Rows from block 4 of a small autoregressive pixel model, named by matrix and row number. Rows with one number belong to one neuron. Each number is 500 + 25 x the weight over its row's rms, rounded and kept within 0 to 999. All counts start at 0. Numbers have three digits each. After the name is the row's rms in percent of the matrix's.
After each neuron's rows are labels from the 100 images, of 14976, where the neuron reaches its highest value: "responds to" is what is common among them. Only what is clearly more common there than usual is listed. The data: Sentinel-2 satellite tiles (TerraMesh). In brackets: how many of the 100.
# fc1: MLP up (model.blocks.4.mlp.fc1.weight, 1024x256), inputs 0-63
# fc2: MLP down (model.blocks.4.mlp.fc2.weight, 256x1024, transposed), outputs 0-63

fc1.469 132:473500519504526556504459474501454522486481496534485513505478500472491494473476525523493489477510524506475533499484498500478511441549492489539524486472488515516518506523493490532519522504455528
fc2.469 172:482539499548546527448499512499505535505493476544488462457559514524511508472489539512539501496500467477534533519526487544456521504496466532529519493494433491515562560520509484515439507506512512
responds to: clouds (97); trees (90); main land cover: trees (47); main land cover: clouds (31)

fc1.646 113:477458486525548502505483435477524522489513491497479476494497503493517518538519545464527536458519500466531497486524491533507465526518497500523532473496496439515512525495462481495483542492468487
fc2.646 119:542496502520525465468456483485587512510513484506517493453480515451516469529499470491485490491517464503514504472521499524522501495487512470501517559467480451521520560494493517482542535553529465
responds to: crops (67); main land cover: crops (43)

fc1.442 119:508539517519511528540512470499508487499506515488505477499477469512521544503501465482511497512456529489489498509507542510470485499483473498521498507552499503450504454549457552516453477461501486
fc2.442 114:460474519514485487495463510476556458535507512508533489513468507472508510567535441491508478499484517529479529488521535483522517520518502462462511579504541515450494492523468520506517501461539499
responds to: crops (67); main land cover: crops (51)

fc1.199 103:457505496522514467497541554479527476476494518495562500497478504526481494475509505470478480484519548509441508538530497522500497517545489505520522482470505488503492479500491501499533463470479506
fc2.199 104:527478512455471483488523466487511502548575507476471514481509528489475519463498454519504536491504473502477523486474563501508496505501502529489520510510516505525470463506506479484504524540481521
responds to: trees (88)

fc1.253 122:492481470532491502506528514451507472479491491446551512501489522505501522473501495555484495537544506524499518478485480500485517509520486528471499540478521486501484482542499463515502494516508495
fc2.253 122:506494549467483468518477467500504485473521483469481519520475499538504474522495523491502499467514506526520513525512472519508492502510527517490477469491522512493493480493536479498536480492484521
responds to: trees (95); crops (81); built area (73); main land cover: crops (50)

fc1.208 102:525523490524546467520515512460483485473476474507509508487493511508551515491493564488514535498486507480513523496496493486483542492481508489455518488522546522474516471479540493501505527475493474
fc2.208 101:473520532511507480501465572467499497488466476440483505510483484467504483501528517483466514511474491504518446467533459523504492506496495454495538482495501508467521494492510528506549496505522502
responds to: crops (70); main land cover: crops (46)

fc1.465 117:540481509442485470507484428497446460523462529509482483485481503527496510463514505470488494497509485499528486520524558507525557516498499538510540493460497490481505466510465548528500512445485473
fc2.465 103:494549452527531531485511528522505545551571489507452512483518510490524498525513520481517468528517464506514518502509442509472498481494508509510467450494505479479509472497519525507522473443484496
responds to: water (83); main land cover: water (70)

fc1.728 127:520537476525555496516519518510541451485493455481507475457487525526523508467475480538501523515484497492467495516502487524511457501523489550518503454491483483479470488521458544534504498491473462
fc2.728 126:522483475490524524528522426500522492495541506522517507439469537488465477494477444494513508490499492497513496520510555554480464548514479488492484484531499502487513499521491493481485518534510522
responds to: main land cover: rangeland (47)

fc1.689 115:460490494431552533518498510528505463505518499506474493484469513477541538518504523532513465481511521491511480528468506498518492474505479494504524446473521489495493457535463489545521471465510529
fc2.689 105:505475514480499469536525509498512473472532511511488484484481511498477549521504508528430508469493485516494479534486521501534516515534465522485518500471487510513496538533501476523510514510520471
responds to: main land cover: rangeland (49)

fc1.742 109:453488527470504513501521472492515517491490534494535526509471504482490497522469518495523498521504506544451526509496459501467534482518480494522479469469506504562512518494452459497505485459471510
fc2.742 117:526476485545552493484495484472459542461509480534465527479520488475464516452499527493457479483530469469508511518532531515495537508492470514542461528480451520544566535517500479527502488489486485
responds to: clouds (93)

fc1.70 118:481503466474520503499494486499514511472506466473520483481515483459525498450484550520479466517507517523513481496486485504527467510523486522519501472481526464490516497498527490528512465483479488
fc2.70 125:486488538538500486453490527466486479514517537524528513525490528498469507512522485488510521477505501535464532489528472516510539467477464515525508503510545538483510464516475469483495500529498514
responds to: trees (95); clouds (79); main land cover: trees (44)

fc1.588 016:490478516516474524537473563487504547506471538516494532444452564461489515483494517487543504510440471532492453478485532495527494506485513533496492506542517470532528487499506476491501491489532506
fc2.588 017:425508474504550492503499494517461458483477460525540471520551445600485457426502482527474486502492490445529536536494457477496478520470516494496485548465529509527486500514525501499476487481513546
responds to: clouds (59); main land cover: water (29)

fc1.682 119:489537502468518567518491494443468532511480527466510525489490501551526502497475529535501544482487500488490503520487531499474506503485484534487488461477502498511490508493507464497497466530526489
fc2.682 106:502466459460541505489467516489469492497489476526500455451509511500528524514497496517474480531535479542498484502508528462565500485549504493512508507480527533503439520536497435517483492511540456
responds to: main land cover: rangeland (76)

fc1.329 113:497471496508513549564495433491498530481502538505490469486474509532536498512468516527490545475486550513506522473487507490499506473480457529517533464546509504506543480490468530484498520510485488
fc2.329 110:511460523487546509536468472478509548436506510512508502477504536441515474490507526509473469494514517469513531479512473483508500510451521498517538513494464519566510526499497512489509507472506484
responds to: crops (74); main land cover: crops (57)

fc1.578 114:502494482498495516525521501454472494441479496473491517510492530496508513482517547509463502527491484498511505475452498490531484524545479528526543451499476466501456513476492495501515507518489525
fc2.578 109:516537473491476471524476538472542470531524489450452484535505481522478501530526489468495497459488470503486476483509476519494468509457464495503497447491544465490471510473466506517556489563526534
responds to: clouds (47)

fc1.54 118:477513482515515545477529481500528474498485513466537489500463530501498495497477526531510520504466521490486515506476485508505473503475507477514543443521493486522494464490491514493520505538511491
fc2.54 110:513521507552504469505508502516530501515542503457501472490500503461485496481506482524484506474473488505477441490502548526510501491469540544505512522516456481487490522457529521479494530537505493
responds to: crops (82); main land cover: crops (65)

fc1.171 106:521471539486518509474502469507445494500474520512471478443464524536490495479476473540523472484538512503513527529483536463524507457496501521511523507493499494490531498508499537538533507516533512
fc2.171 104:547521521471479501516486498513470484501518480491492485508430502510511529539514486539465503451499510512509549533501507476545503474493489521484470496488492528532518469490497486470518512501500492
responds to: main land cover: water (27)

fc1.698 094:476498510535504565488500536531500503499508495495489499519507489507493529494469545488522502451499488510469500517496479514496498497494520479515528434532497477531492484511522506476548460531478524
fc2.698 081:532524480538413487490491481474500508509511507473506527552490527467474468512490477470493485454488480555490472503506518525499517499476512506502489553492488516533487478490538520452525485528483485
responds to: clouds (60)

fc1.163 112:538490488444565455527525526482542504503481483483477490492498505534515536501473510546533515517508509472495494477445558482528474477509517513457501480483489477481550484485464506509457536497484524
fc2.163 115:526502506469510509500513544459506504514496528464507513542521516550514491541479503570502524533498525515500512487475530514539480518496508470460483470500510510491571523490538525509502537509515503
responds to: main land cover: water (28); main land cover: bare ground (25)

fc1.9 111:527478494568492480532540540490439485466495473521473500511558495502497534520504500491468511542510524524481483504469472480498531485503506510502453501512499496526548518550473473502493481476502506
fc2.9 108:517520470461491494508484464520514513521517473551529547574474480508495524486494497477482487480501530462516542491546451532498480514503481497497545491530527521494513462504524486482447491473476500
responds to: trees (94); built area (63); main land cover: trees (57); clouds (48)

fc1.22 117:523498483508547561464492486470458539506498505511465497505509522493507508451495470513500474499532509507485505488486499505514538477446483507505538478540495531510513465479510511497482464505493500
fc2.22 124:514500554486496507492477468467463526514485530509508482478485519470491488458518480487460479428504472489523484517491528491498503506506500516515546522523467508534526518504495493491467531478479544
responds to: main land cover: water (36)

fc1.162 018:511480515518502475495507513531484500489538502502531533444454514507466501467508541479507498501553503516508514527481450554538503450487497501507493511483505497507489520482552491535470454498481512
fc2.162 020:481559520513478568450519545473522550516526477457455519452515471497555486505491498521485472484493539457519497543528555498488492485501515492498499548536475474520543489486475515501510479506504523
responds to: main land cover: water (32)

fc1.350 119:464503536489519491499481471504508472526533497522508475490504494514494495544486511476503548486484514488462515557516494438525513500471464500502501466516524481550462473500490496528501491542520482
fc2.350 119:527532526544495484523494518509517468459478501488511460469473456505480487541462480461557480502492502507458471517492547509526495466455515485529469507500465512537494532511479499519471544500483493
responds to: water (66); main land cover: water (45)

fc1.751 112:501482481529486528476561498503540543468463464492496502485470531467511510476502507501512473517515534494457514510475517482515505506509490506517525508476499491501502495527463491513497495498513434
fc2.751 120:489514437472523526447499535524558496521508458439548479495499528518455525486521478531519482481494515523477490499484509513484508496528493473519537495508506467504474500520524511492494458494513466
responds to: main land cover: rangeland (53)

fc1.664 112:484532474527526516486490492492508480505501457495471483466485508464521474483484480478514487516497463466494501495507501505454516503467456504522533515472527526512493481536493550487424510497491510
fc2.664 103:513500484536479499484488522484508472483504484503484467493499465449474484473530447476511475479472521457513473504577454506491510467440473518499491527494503560514487522512492520484520473472520513
responds to: bare ground (51); main land cover: bare ground (26)

fc1.249 115:508488512478528544506501477471527487501492523473539497479494512501487507562503530526496516453513526490491524512514509473518501503512478544524474477438500418506463506531510452502542477520487526
fc2.249 109:520478462484521495501505489558539510487499506480492429427531521521513478490487442476486487510504502528427529529537493492524501446512502615522501505485501463492445476528503472551511518537503481
responds to: main land cover: rangeland (70); bare ground (51)

fc1.321 105:482505527489521491526485487492509479521519513543489509497495509494453485436494467486502482505481495452515494484474484512457505508506479506521514493533503472551503505523496567480474486481488485
fc2.321 100:521537490518484518421453529500475494504508494495461498479490496470485479474524483481509475478470525502512469511528460511486518542475478503549480545489490515499502547508508519486484436520514533
responds to: main land cover: rangeland (42)

fc1.487 121:500481486515493528520519501508472488405503529483527509495497494515501515512486513512482493503493542491485546506508488499469483510522489497535498473511532511513507471530499506487523465473514520
fc2.487 121:510527483481490477469505499550513513539531471538508520460495470515462490491502494485500507475518486478474519500495520478516502479514482545505492508510492470512505443506492486511466506528497473
responds to: trees (91); main land cover: trees (53)

fc1.236 117:512474470503497550501541481511520513494470495477499470484433502546532520501456511520483528448495553499476511492443453500494501488484482506501514512509507483498527447519474507497498506482481429
fc2.236 110:477497517517516524491434490484544511548527463488518467518484507443479565487506489547469515454526498439493503461543483479510503479482479494486546514499502474502487493507493470508498496473514520
responds to: main land cover: water (33)

fc1.629 108:449509498473538524579487515509491519498515532494484474479458486488505507485478477535470537449477547510506523526500523491471491480532479507537473499501510508491538521466533493491476521468507477
fc2.629 068:462497552519521509476527487501505464502517443525488538545507495482487524487527509498502532544492509478540496490515478523483444483527480500471524517540507524504471476483447469477501505526501528
responds to: main land cover: snow or ice (37)

fc1.351 121:488495463510529530535522454494504479517491492491491473472508566497531511502517533530485519494508462500474519513471502520495517493512477505495509523507456520509513439518501493498498494535504468
fc2.351 120:495491492508492479500513449497453488524538532519526481492499529504495512504513473526479484461515492499483514495504520518514560481484461515488583485502487539542485513519474451542506475498502472
responds to: water (66); main land cover: water (41)

fc1.159 115:462509495539517497513521532508514456461507509520552509494502502471472521507505495525432539456530526456521513514489508481436487460519514496517447480518523482544527445504471491508512484490471452
fc2.159 091:497510523513508478536449526532467509512464446500510471459489430456497530463508505517475520514492523481472463510471521497541499479538489462499519526517451476525467538515455462518524510499484506
responds to: snow or ice (56); main land cover: snow or ice (45)

fc1.484 120:520474560488481509512494520432520509518514494488494493493500550526506553505529545490456490482501524488502511535505505492475535471498513527511516439496543454549561469475482481495519513519479505
fc2.484 120:510483468509480517527479517518504507491459489487523478489492517421481496515508498466504521462516479488481457498477526462512486506489529504522539555486509496489496549501489501514506522516480523
responds to: trees (96); main land cover: trees (80); clouds (56)

fc1.23 122:547512488505519488503500467502472500506483484475454456462519519482509462492519545481496498496484491503534472507503535489506482485489511547509517522504489524526468477487447512522545459489446509
fc2.23 113:515480489507464500475487534494469494514481464487450514480504473498521511501504489487493490477479514467503482524537495542474490496502495519495487533461507499514507451488482508508556441459498501
responds to: snow or ice (81); main land cover: snow or ice (78)

fc1.452 111:499475495463546516518482494511467508505488493496487474497502468542533509490466553490501510441533502522501489460507505500525528495489519479536525478525528494471499467495498465551513492500498504
fc2.452 107:543495522504463480514452524512499509486518491465508502507441426478475487506489512483443490492492559569484418486503482512521508473482536491499531490491478547516460487486518501492540469477464507
responds to: trees (88); main land cover: trees (48); clouds (41)

fc1.56 113:507483470512502520453498499490525508491503511463524496501508524501505512515532528484481486453517469491494515507496491487470520512504511501516493442490480421533478501495472478513530500491454504
fc2.56 113:560478505563456473474534511527458489448502457492490511498466512480503498500508530476516470510512528524496474492484506481494533517474511495541490520522509528500516521492501514494502486513491510
responds to: clouds (97); trees (89); main land cover: trees (72)

fc1.2 107:502467480425506540514521486512533507547498537489504494482507499520493512504483487494555481528479479500479511526470499486466522478507496502499497426487510459532492503504508527487516471491524483
fc2.2 091:550488496492444552553473478530499478521495479502488493515423501492466473492510485509503439479519548468505489484488493511499548480468490470490495492496467506514524483500506520494510474489486513
responds to: water (72); main land cover: water (40)

fc1.666 114:467459537501471494500463484511447476511449441500495454465459474495516510497473488491497532479541498482466488505510507502484501516590490562540511458506517482513468503543461498556510503496453474
fc2.666 099:521488452531500486484547440499515511518524524505505529515493568548456481506480499502496499540484512555519536464491462517476559515496511517499526506516494542497538528480509534487516466435474481
responds to: clouds (42)

fc1.10 111:532517518578500517530479531485504508479506506478545503507482538482488477528483538505479495486480553480500501502514449497483511499483516488501482441536513500534499493496474502477512511514511527
fc2.10 112:478503487499473510533520470495492511554495521499481525552487485452457495530490500482495546499470502506496457489477575502507534514447487521467541484509514484484510483472511480471481560457495543
responds to: crops (83); built area (76); main land cover: crops (49)

fc1.743 111:505481511497499501472523509479489485524502517484519496494512521518530485481523485507500500546517539464501500523496513451500523492496495537459543485499516504483515426492473526489480493484520425
fc2.743 103:496500490463510492504464541513505513493475480543511497517502473461476539479496527491502522456492500468492473493493473501496495474492498480546525481443491512553500521517518520496486498410492544
responds to: water (89); main land cover: water (85)

fc1.458 115:469458441522510503476531459502544544486491529492552501508471511473492509485499541512489501530499559481500514479527484505463528539489508488477507489458518477506476526451510462507509501520509483
fc2.458 122:564531540470514503553473502541474467537564454504443507490476468514522483532466495473529466491512497506491486505509509543499552508496511510479494497542503533478506481489491486482495524441485517
responds to: trees (88); clouds (39)

fc1.760 111:486465446497498528433500453480498483481482516525515471489475535489524468488483489469514434497489525518529529500506442516457528493507508478508517541501504510539473486527491521501535458442482481
fc2.760 116:511497498548472553502511520497465528480491479506457535533476490483476492510525490509510494543504485518501482505446555519542504543510502471497462493496478483481506495523545513503458508529501501
responds to: bare ground (66)

fc1.590 105:472534479514516517513490504482520506476544554508531498503508473527473512541527510492512470510515491515491500510481477506492482507503466495549477526493478508566474511505468465509542462542470522
fc2.590 103:492431478479535448505501462512516492503514506500497534482537524473444444464538503469473496505515492477534495527545460508485519522472477543482483482501497542513507517487484465475513466544496516
responds to: bare ground (52); clouds (34)

fc1.138 090:483473515458484529514461453467482484538506537476543486504452522487501512517518490499478509443494525505497482517450508497506509482479495506503494501487502532491509512490486552492486487496507424
fc2.138 108:545455494564496513481532560550523486460451472512439515521532505527472486511509531512510505547513512539522451507529480482506471464510533477506463482465492491494512511513542484497511515471515520
responds to: main land cover: rangeland (48)

fc1.269 025:479476466544524506472498437489492464523493470518467498491472517456468467553494471465486489464504476499509519486447471473492493498493501546472524497481523455484486519469506500504503476521504576
fc2.269 030:489498570491499513530544553485551522543532511435492470490498471589506452478482545499485458472498504516484440467509534476524491524493519492477524502517477525515498495508480488502515500484476472
responds to: main land cover: water (37)

fc1.684 018:501526527494524539505521501536522496481485485487484467530443504504529516491557488506481523545516506511514473472521530462484517531518525510497489486461524518494458506493508501445501488492501483
fc2.684 019:518494523501495488480521528535480499530531526512509539488536519438519523546481509421473538508526496517487520493510487497481515514500452465515483479536482516480472498528525512506521534524523476
responds to: snow or ice (64); main land cover: snow or ice (54)

fc1.32 115:511495524471503480538530495514544505539501492485475486489483507530502463480480483508475518497492510479529497518436522456466516486504493540466490507501535481479494483502492577495455493545507498
fc2.32 122:502550493492449483487503542461483430527515527515480485473451495507561490473475481513509476527497539455494549495532481423478479467480492484477483554476531526492472487498496559525488493496522472
responds to: water (68); main land cover: water (60)

fc1.763 082:507486544439513551535501547521501482565485513520480475492506500518532495508492518515455497488482521506497516498472536518525501520484484506530477481525513473509502474485469445498479518481525519
fc2.763 080:483502489544487504499516502446448536408492501500557524491506502513515506504503519545479497527488524500513539539490552495476510548500489494541434538492479528470475524462517513497474437549509506
responds to: trees (89); main land cover: trees (50)

fc1.521 098:483490495528523507506534527481491500516522500494504496498514469489503493412475498509521532517459516506461505538487479515505483495514519492505526462497463513480496478531519489492493491495476477
fc2.521 100:515500521498510447484497489511523485531532483461483450478509513462488518508512468521490496477437449461494530541454552520524494489479460520487526518473505498500467544534524502481507486556510529
responds to: main land cover: rangeland (49)

fc1.155 103:474494524537491525505536444501524500510506505530529510498494483549496490511532527518472531515475561476501505461490479524484469510528449471521520500497555537546504486474463484497468445513499511
fc2.155 129:494470528480527460534460554501512486460484456472444490486492477505528499506511505473528501520518458480500470532452516495501495440472545506481473520536454514540498497503518487486515535495487536
responds to: water (81); main land cover: water (67)

fc1.540 118:463501501479515513485544532469484504475504496479574535494483513549532508511478529503499519491514501499471513513509511502480476507507505539499469443477503479512481500545502453515539420484511455
fc2.540 103:485477486520495514494521480486522503478524524495525453471514559479506515503495480525524480494513515527507467478462522483487518501495496483507542495490504487455473458523509523507534502448539499
responds to: main land cover: rangeland (57)

fc1.84 111:537491526515527525523508503507513530507464480485484484500545501492504538486498520474493503539479476487476471516477496525494518478492493513501518492513479465486503531548456518485459501537454505
fc2.84 100:512505462507481499516530501450501500510428457489510541532487489479492522509514479491515482488526516478490479453523468552505537479505498427481511510485543474494529467518523489482482543468502507
responds to: trees (91); main land cover: trees (41)

fc1.270 096:404492480438566537513536501516528512519520502485516524509488506518516491508492523474522515507511475468516506545485507497524512512512483461499513507500511466548515544486474508476511459544517469
fc2.270 099:560489460525454501483525491532494536478508519486512530546490493548473475521519472534485488501498510569482498475490503508509517472496504494483498487497495512506488453504560503478486462507502454
responds to: crops (65)

fc1.583 110:530535488465525529503515488479492507475460487504506499514505550512523508512501531549490550506473511483535517494488532517479487517509513488500511478513507501501494498522476538485504484483512529
fc2.583 104:538483513523512477524507467543529542525549510476502465513483488485493484477527486491472497495456511490519481472521499553509533496481515542501422492503485504498515482493519516506489487528524473
responds to: crops (72); main land cover: crops (50)

fc1.369 109:537557506469503501512499496508475532500481459487495461465491518527525527528499527471503487499541493515468482507456508494509510457555532485544528483526494499507484424498460475582526465481469527
fc2.369 108:494483498557450478483452560452487486449489503456516524523470517502537507518522495510460520481507494552507472496546470497527518466485514492469516488492546528483477484461496471489504504501511539
responds to: trees (93); clouds (71); main land cover: trees (52)

fc1.619 110:422500475451514481528494479456496498544546491525495487491471488519563546480493554508489501540488478499496505515487475493511532503507500479460513520472509548519512509506532499500503481496500514
fc2.619 078:503488515493567539475489543511491463473468506555503533510525463482496494520529499494469519495510491502504535470494473517485504537495523502511514491512478459501501441509469503540511479508474502
responds to: main land cover: water (29)

fc1.457 019:477514502477498503517510546525477516481506521527520524511540455530528509459495510489530512507533477542517488479551490487523494459480506507489479553492488487494521483492479516468489509490487531
fc2.457 018:496545486496553492485545431506514491516529416486534567474533542422497557546450509481537479479450512485487524490461471503499492518538493536493510482514479528476493525533534498484506530517481501
responds to: clouds (44)

fc1.621 107:488508497527514479519535474504436455481496507506503478466524477497504564549509465574477481515524505481533492496485518492502471516504454513494503487511528495543504471505475473503503467513509500
fc2.621 101:506513538507531449548468500490457489455526514539478520494517502501443468480558520500470496528496506467489526504522486484502510482479438495475529514537492585558477463502462462522485498525474465
responds to: snow or ice (93); main land cover: snow or ice (91)

fc1.177 109:501478465497483533495530442509486519504449552464531492490495530500484475523505497468503456508520507556469513482486507497476543474527538494546543486443483489493497446477500541487497469495486459
fc2.177 116:542506532526486498491475557505504542481498464486464531531474449533482523484520472525521498570478508487505486497521515503543478470482487468489477473538472509485506503491539490512499523535518531
responds to: water (67); main land cover: water (44)

fc1.104 121:468507482547504516527477482495527513474480517490518509514498479489494510529498519489496459471483541515526490499492488503522494442514511484534485450491492529533491500493472492494495516470461482
fc2.104 133:495519544514509530482525479475470511542503500563483512540502474524530515522498513502486514523495481519520491551462506519482479548508479500504447536545465502494524439518520512499489464460476506
responds to: clouds (57)

fc1.297 119:476521518507497488535519501475526500434505494483519517480506520484511481501507510502497440517514500492491511510494532507488501513502513502483491502445544467496486516487506481500521520556505481
fc2.297 123:488540501460506494465458582492504516499520466452501423486483520470475511495453513545532524489501512484500478489492477494494535473510535508500528466483499457534472503528500518502594512546496496
responds to: bare ground (52)

fc1.701 108:518507481462517506511481521523498458542515459480493454472477497526489538504526491501490515489530497509477508518480492479503510468528498503484519500491520491532526409523474487536525477505482477
fc2.701 126:493514481512438464453456523456507486478497505504540492526475494465495523491559452475491482472473488501505462488525461506516537461494477507479483488502518500522513467478524502477538494436482454
responds to: water (81); main land cover: water (75)

fc1.232 104:458488531475513464535499533512535489492477498501535491475511562509553508522518490522494501480514505455526536460495480489446503491525507505521488452480501493509500514508466511518445519505499465
fc2.232 082:508471509523503510503490544478505484510522499515501525522530497490442505531526523539486519553492559506487477482479523517537496547491490485528427533474475528498497526520486520492514508498466512
responds to: snow or ice (49); main land cover: snow or ice (37)

fc1.562 128:475498512503512497513521489524529517474506489496513497470498539539519486499484511494481492473515477503524541495493480490459554501499500507510483504502524494515459497495492510499489480556502491
fc2.562 145:443448510452519521486495490494476495555543526532524472516499506553519488497513526514472511472502517500520513475508487478486493501507490499530509466502530479447472483481503538507519467536534527
responds to: water (84); main land cover: water (55)

fc1.727 112:489507483495514501478529509520496484462502475511510497460529489496520526503498515502498522569508515496557508465542511457499484495560510503498465523500544500505509500481494537493464444492488461
fc2.727 086:532522509436507491540481521497479502544540526511536478454485467447491524474494546506505494435505513470486500490483529467467540492490516477509572446485528540520523480546497487496514499496465515
responds to: main land cover: water (42)

fc1.736 125:485541474505520485508496537485509485503495496482505519488504525489488510507511516514507511461493489448531498484505505484476494501513479506517495469459508478511470490547466455495496474490514482
fc2.736 130:459470497502521486496525585512516507508506495535507489490551502508489494462496514518519553506522522504499457494466508467485490488464513515473528476533509511479506514506510538479436518478468474
responds to: main land cover: rangeland (45)

fc1.128 112:520500493458513531571510494539525506534520532530504487496502558527506487510512544515457514495469526484517529492466539486532478490537495517509508441489504487527505503499514495483452532479500503
fc2.128 101:474514450539503498510501525497499502498468501469528541481520557497484493469513487479564470481508517513563503499486502480451519518468467499501517515474525464514516485503512539466516468462473487
responds to: snow or ice (52); main land cover: snow or ice (42)

fc1.100 117:498463477514513535483543473513491505509493537504471498480507544501486501465476502501515500468477517473540459488477500482446548514501473516492556457539494452498515487497467537520492482467501455
fc2.100 123:481514478580471465503493499525497498467485469480492513525515505491460505484496506484515504481502509504508476457543526458473534497495507509512477464494494498487518505504517489503522493472503515
responds to: main land cover: water (53)

fc1.267 098:493485556489526520519544542467442518495507567489487518511487515527495490475498550481500489487523490493465530561478487461486514501497497509484486478487542504553498500496553458489522501500463552
fc2.267 094:543510485493490470492483498497500458509499490495495474472517494467486520482538500493507501481489457480487513498448548504499486496447450489499521541473549527524477482516470456504528490522475518
responds to: trees (92); clouds (87); main land cover: trees (69)

fc1.319 120:527546501517520504509506488495497535498483485538475512486507494502510508498463460536540498552504493486494541485448491518497481500529494480513488497546489479466497523504500498544441490508475520
fc2.319 128:524439489491494487475519488489506547506492542466578503496505464547478483507492514491446504484528518537471522490501519519499508506513518528503557529493527513499497454509481485473503498487502510
responds to: clouds (49)

fc1.432 021:446504550474492505485533501564493492505509519546544486501456456485533444507449431544496525492471506498487532485522499507517504482506513478511502538506490511441518508505474504486465468519464507
fc2.432 022:541544548515521520511477470498498472457509519474529519508500532530443559501523506396501532505497474525500501518450476503466507523524484488474545466472481506467485487515524508520513547506490475
responds to: snow or ice (59); main land cover: snow or ice (53)

fc1.326 126:493502520538507508475498512452455505479456494472468506484514541453503512508516537494514496505489490500517505525521450485477523455537497500495528495535518500547508490508469485493527494479492503
fc2.326 125:477477469512570457522516495498519468500493519513456499452502489492478458505495486496472482534509510505525475515536533473511484489497513525503523526513514510488495493514508546504442508482500514
responds to: main land cover: rangeland (65); bare ground (63)

fc1.135 019:470448483505514479492495463476500505485457508534504518526489489514475568494507490514485458509494461502448496509497482463496460502488498493510509485497542510481522470508487477475511500485484556
fc2.135 031:540565569526498557506550556511513535570577522453524502458511476514591438541482481462489480469487508522505475489501479491511521520526504466498536508560473507505528510514492479525494511494512492
responds to: main land cover: snow or ice (37)

fc1.13 105:530465487459519527537487503489500527495504491515478517482505526506516507499474521501486480525517461512460511497505491504481475510521502521565511473473490527504513505570466527524463466451484508
fc2.13 124:505514482448533471519495509457519504482518504526525449432497493449491498485516504523449486485501457474499513499467547501513513512487487531510532521497475476565451494540501540494468513519482489
responds to: main land cover: water (45)

fc1.24 123:469506524483502542496496507465530529460491496467535513497499457500526503469469519494507473506510542509477482484460513506493470479530523502523491488444502490510481498529497469502528469485476463
fc2.24 127:493463509515527505491523528459475503462536513517481468503522557491496521494524464522516541509501517505510518511482511475500520489507538514521550493526509523480486467527500551529476531496480467
responds to: main land cover: rangeland (43)

fc1.693 110:490424476477467528442513440532479518520528488528457492486492518537483508476517511527484501519482584480487517492506480505500537515486480492481538491491500473530527493522471499529485502473495480
fc2.693 111:481497518514471543550514479498542491435493482485543549518481507514501437552488530505502477544489469554491488463473503490484457514543523497533486531507500532491452486480524530465474536509506503
responds to: main land cover: water (36)

fc1.597 108:489476500460505518526516518517474521501527499491487488472525493531515495521489557530493516481483549486466506492469527484514513507528506517526488469476503518507485515481488491513491440559481505
fc2.597 086:500523505468553501517513503488504492486464511502480443463485504476497530487482514518489500503507495488503499527460520482509525447466481514519547460494499491542526522509473521507483533450485504
responds to: water (83); main land cover: water (73)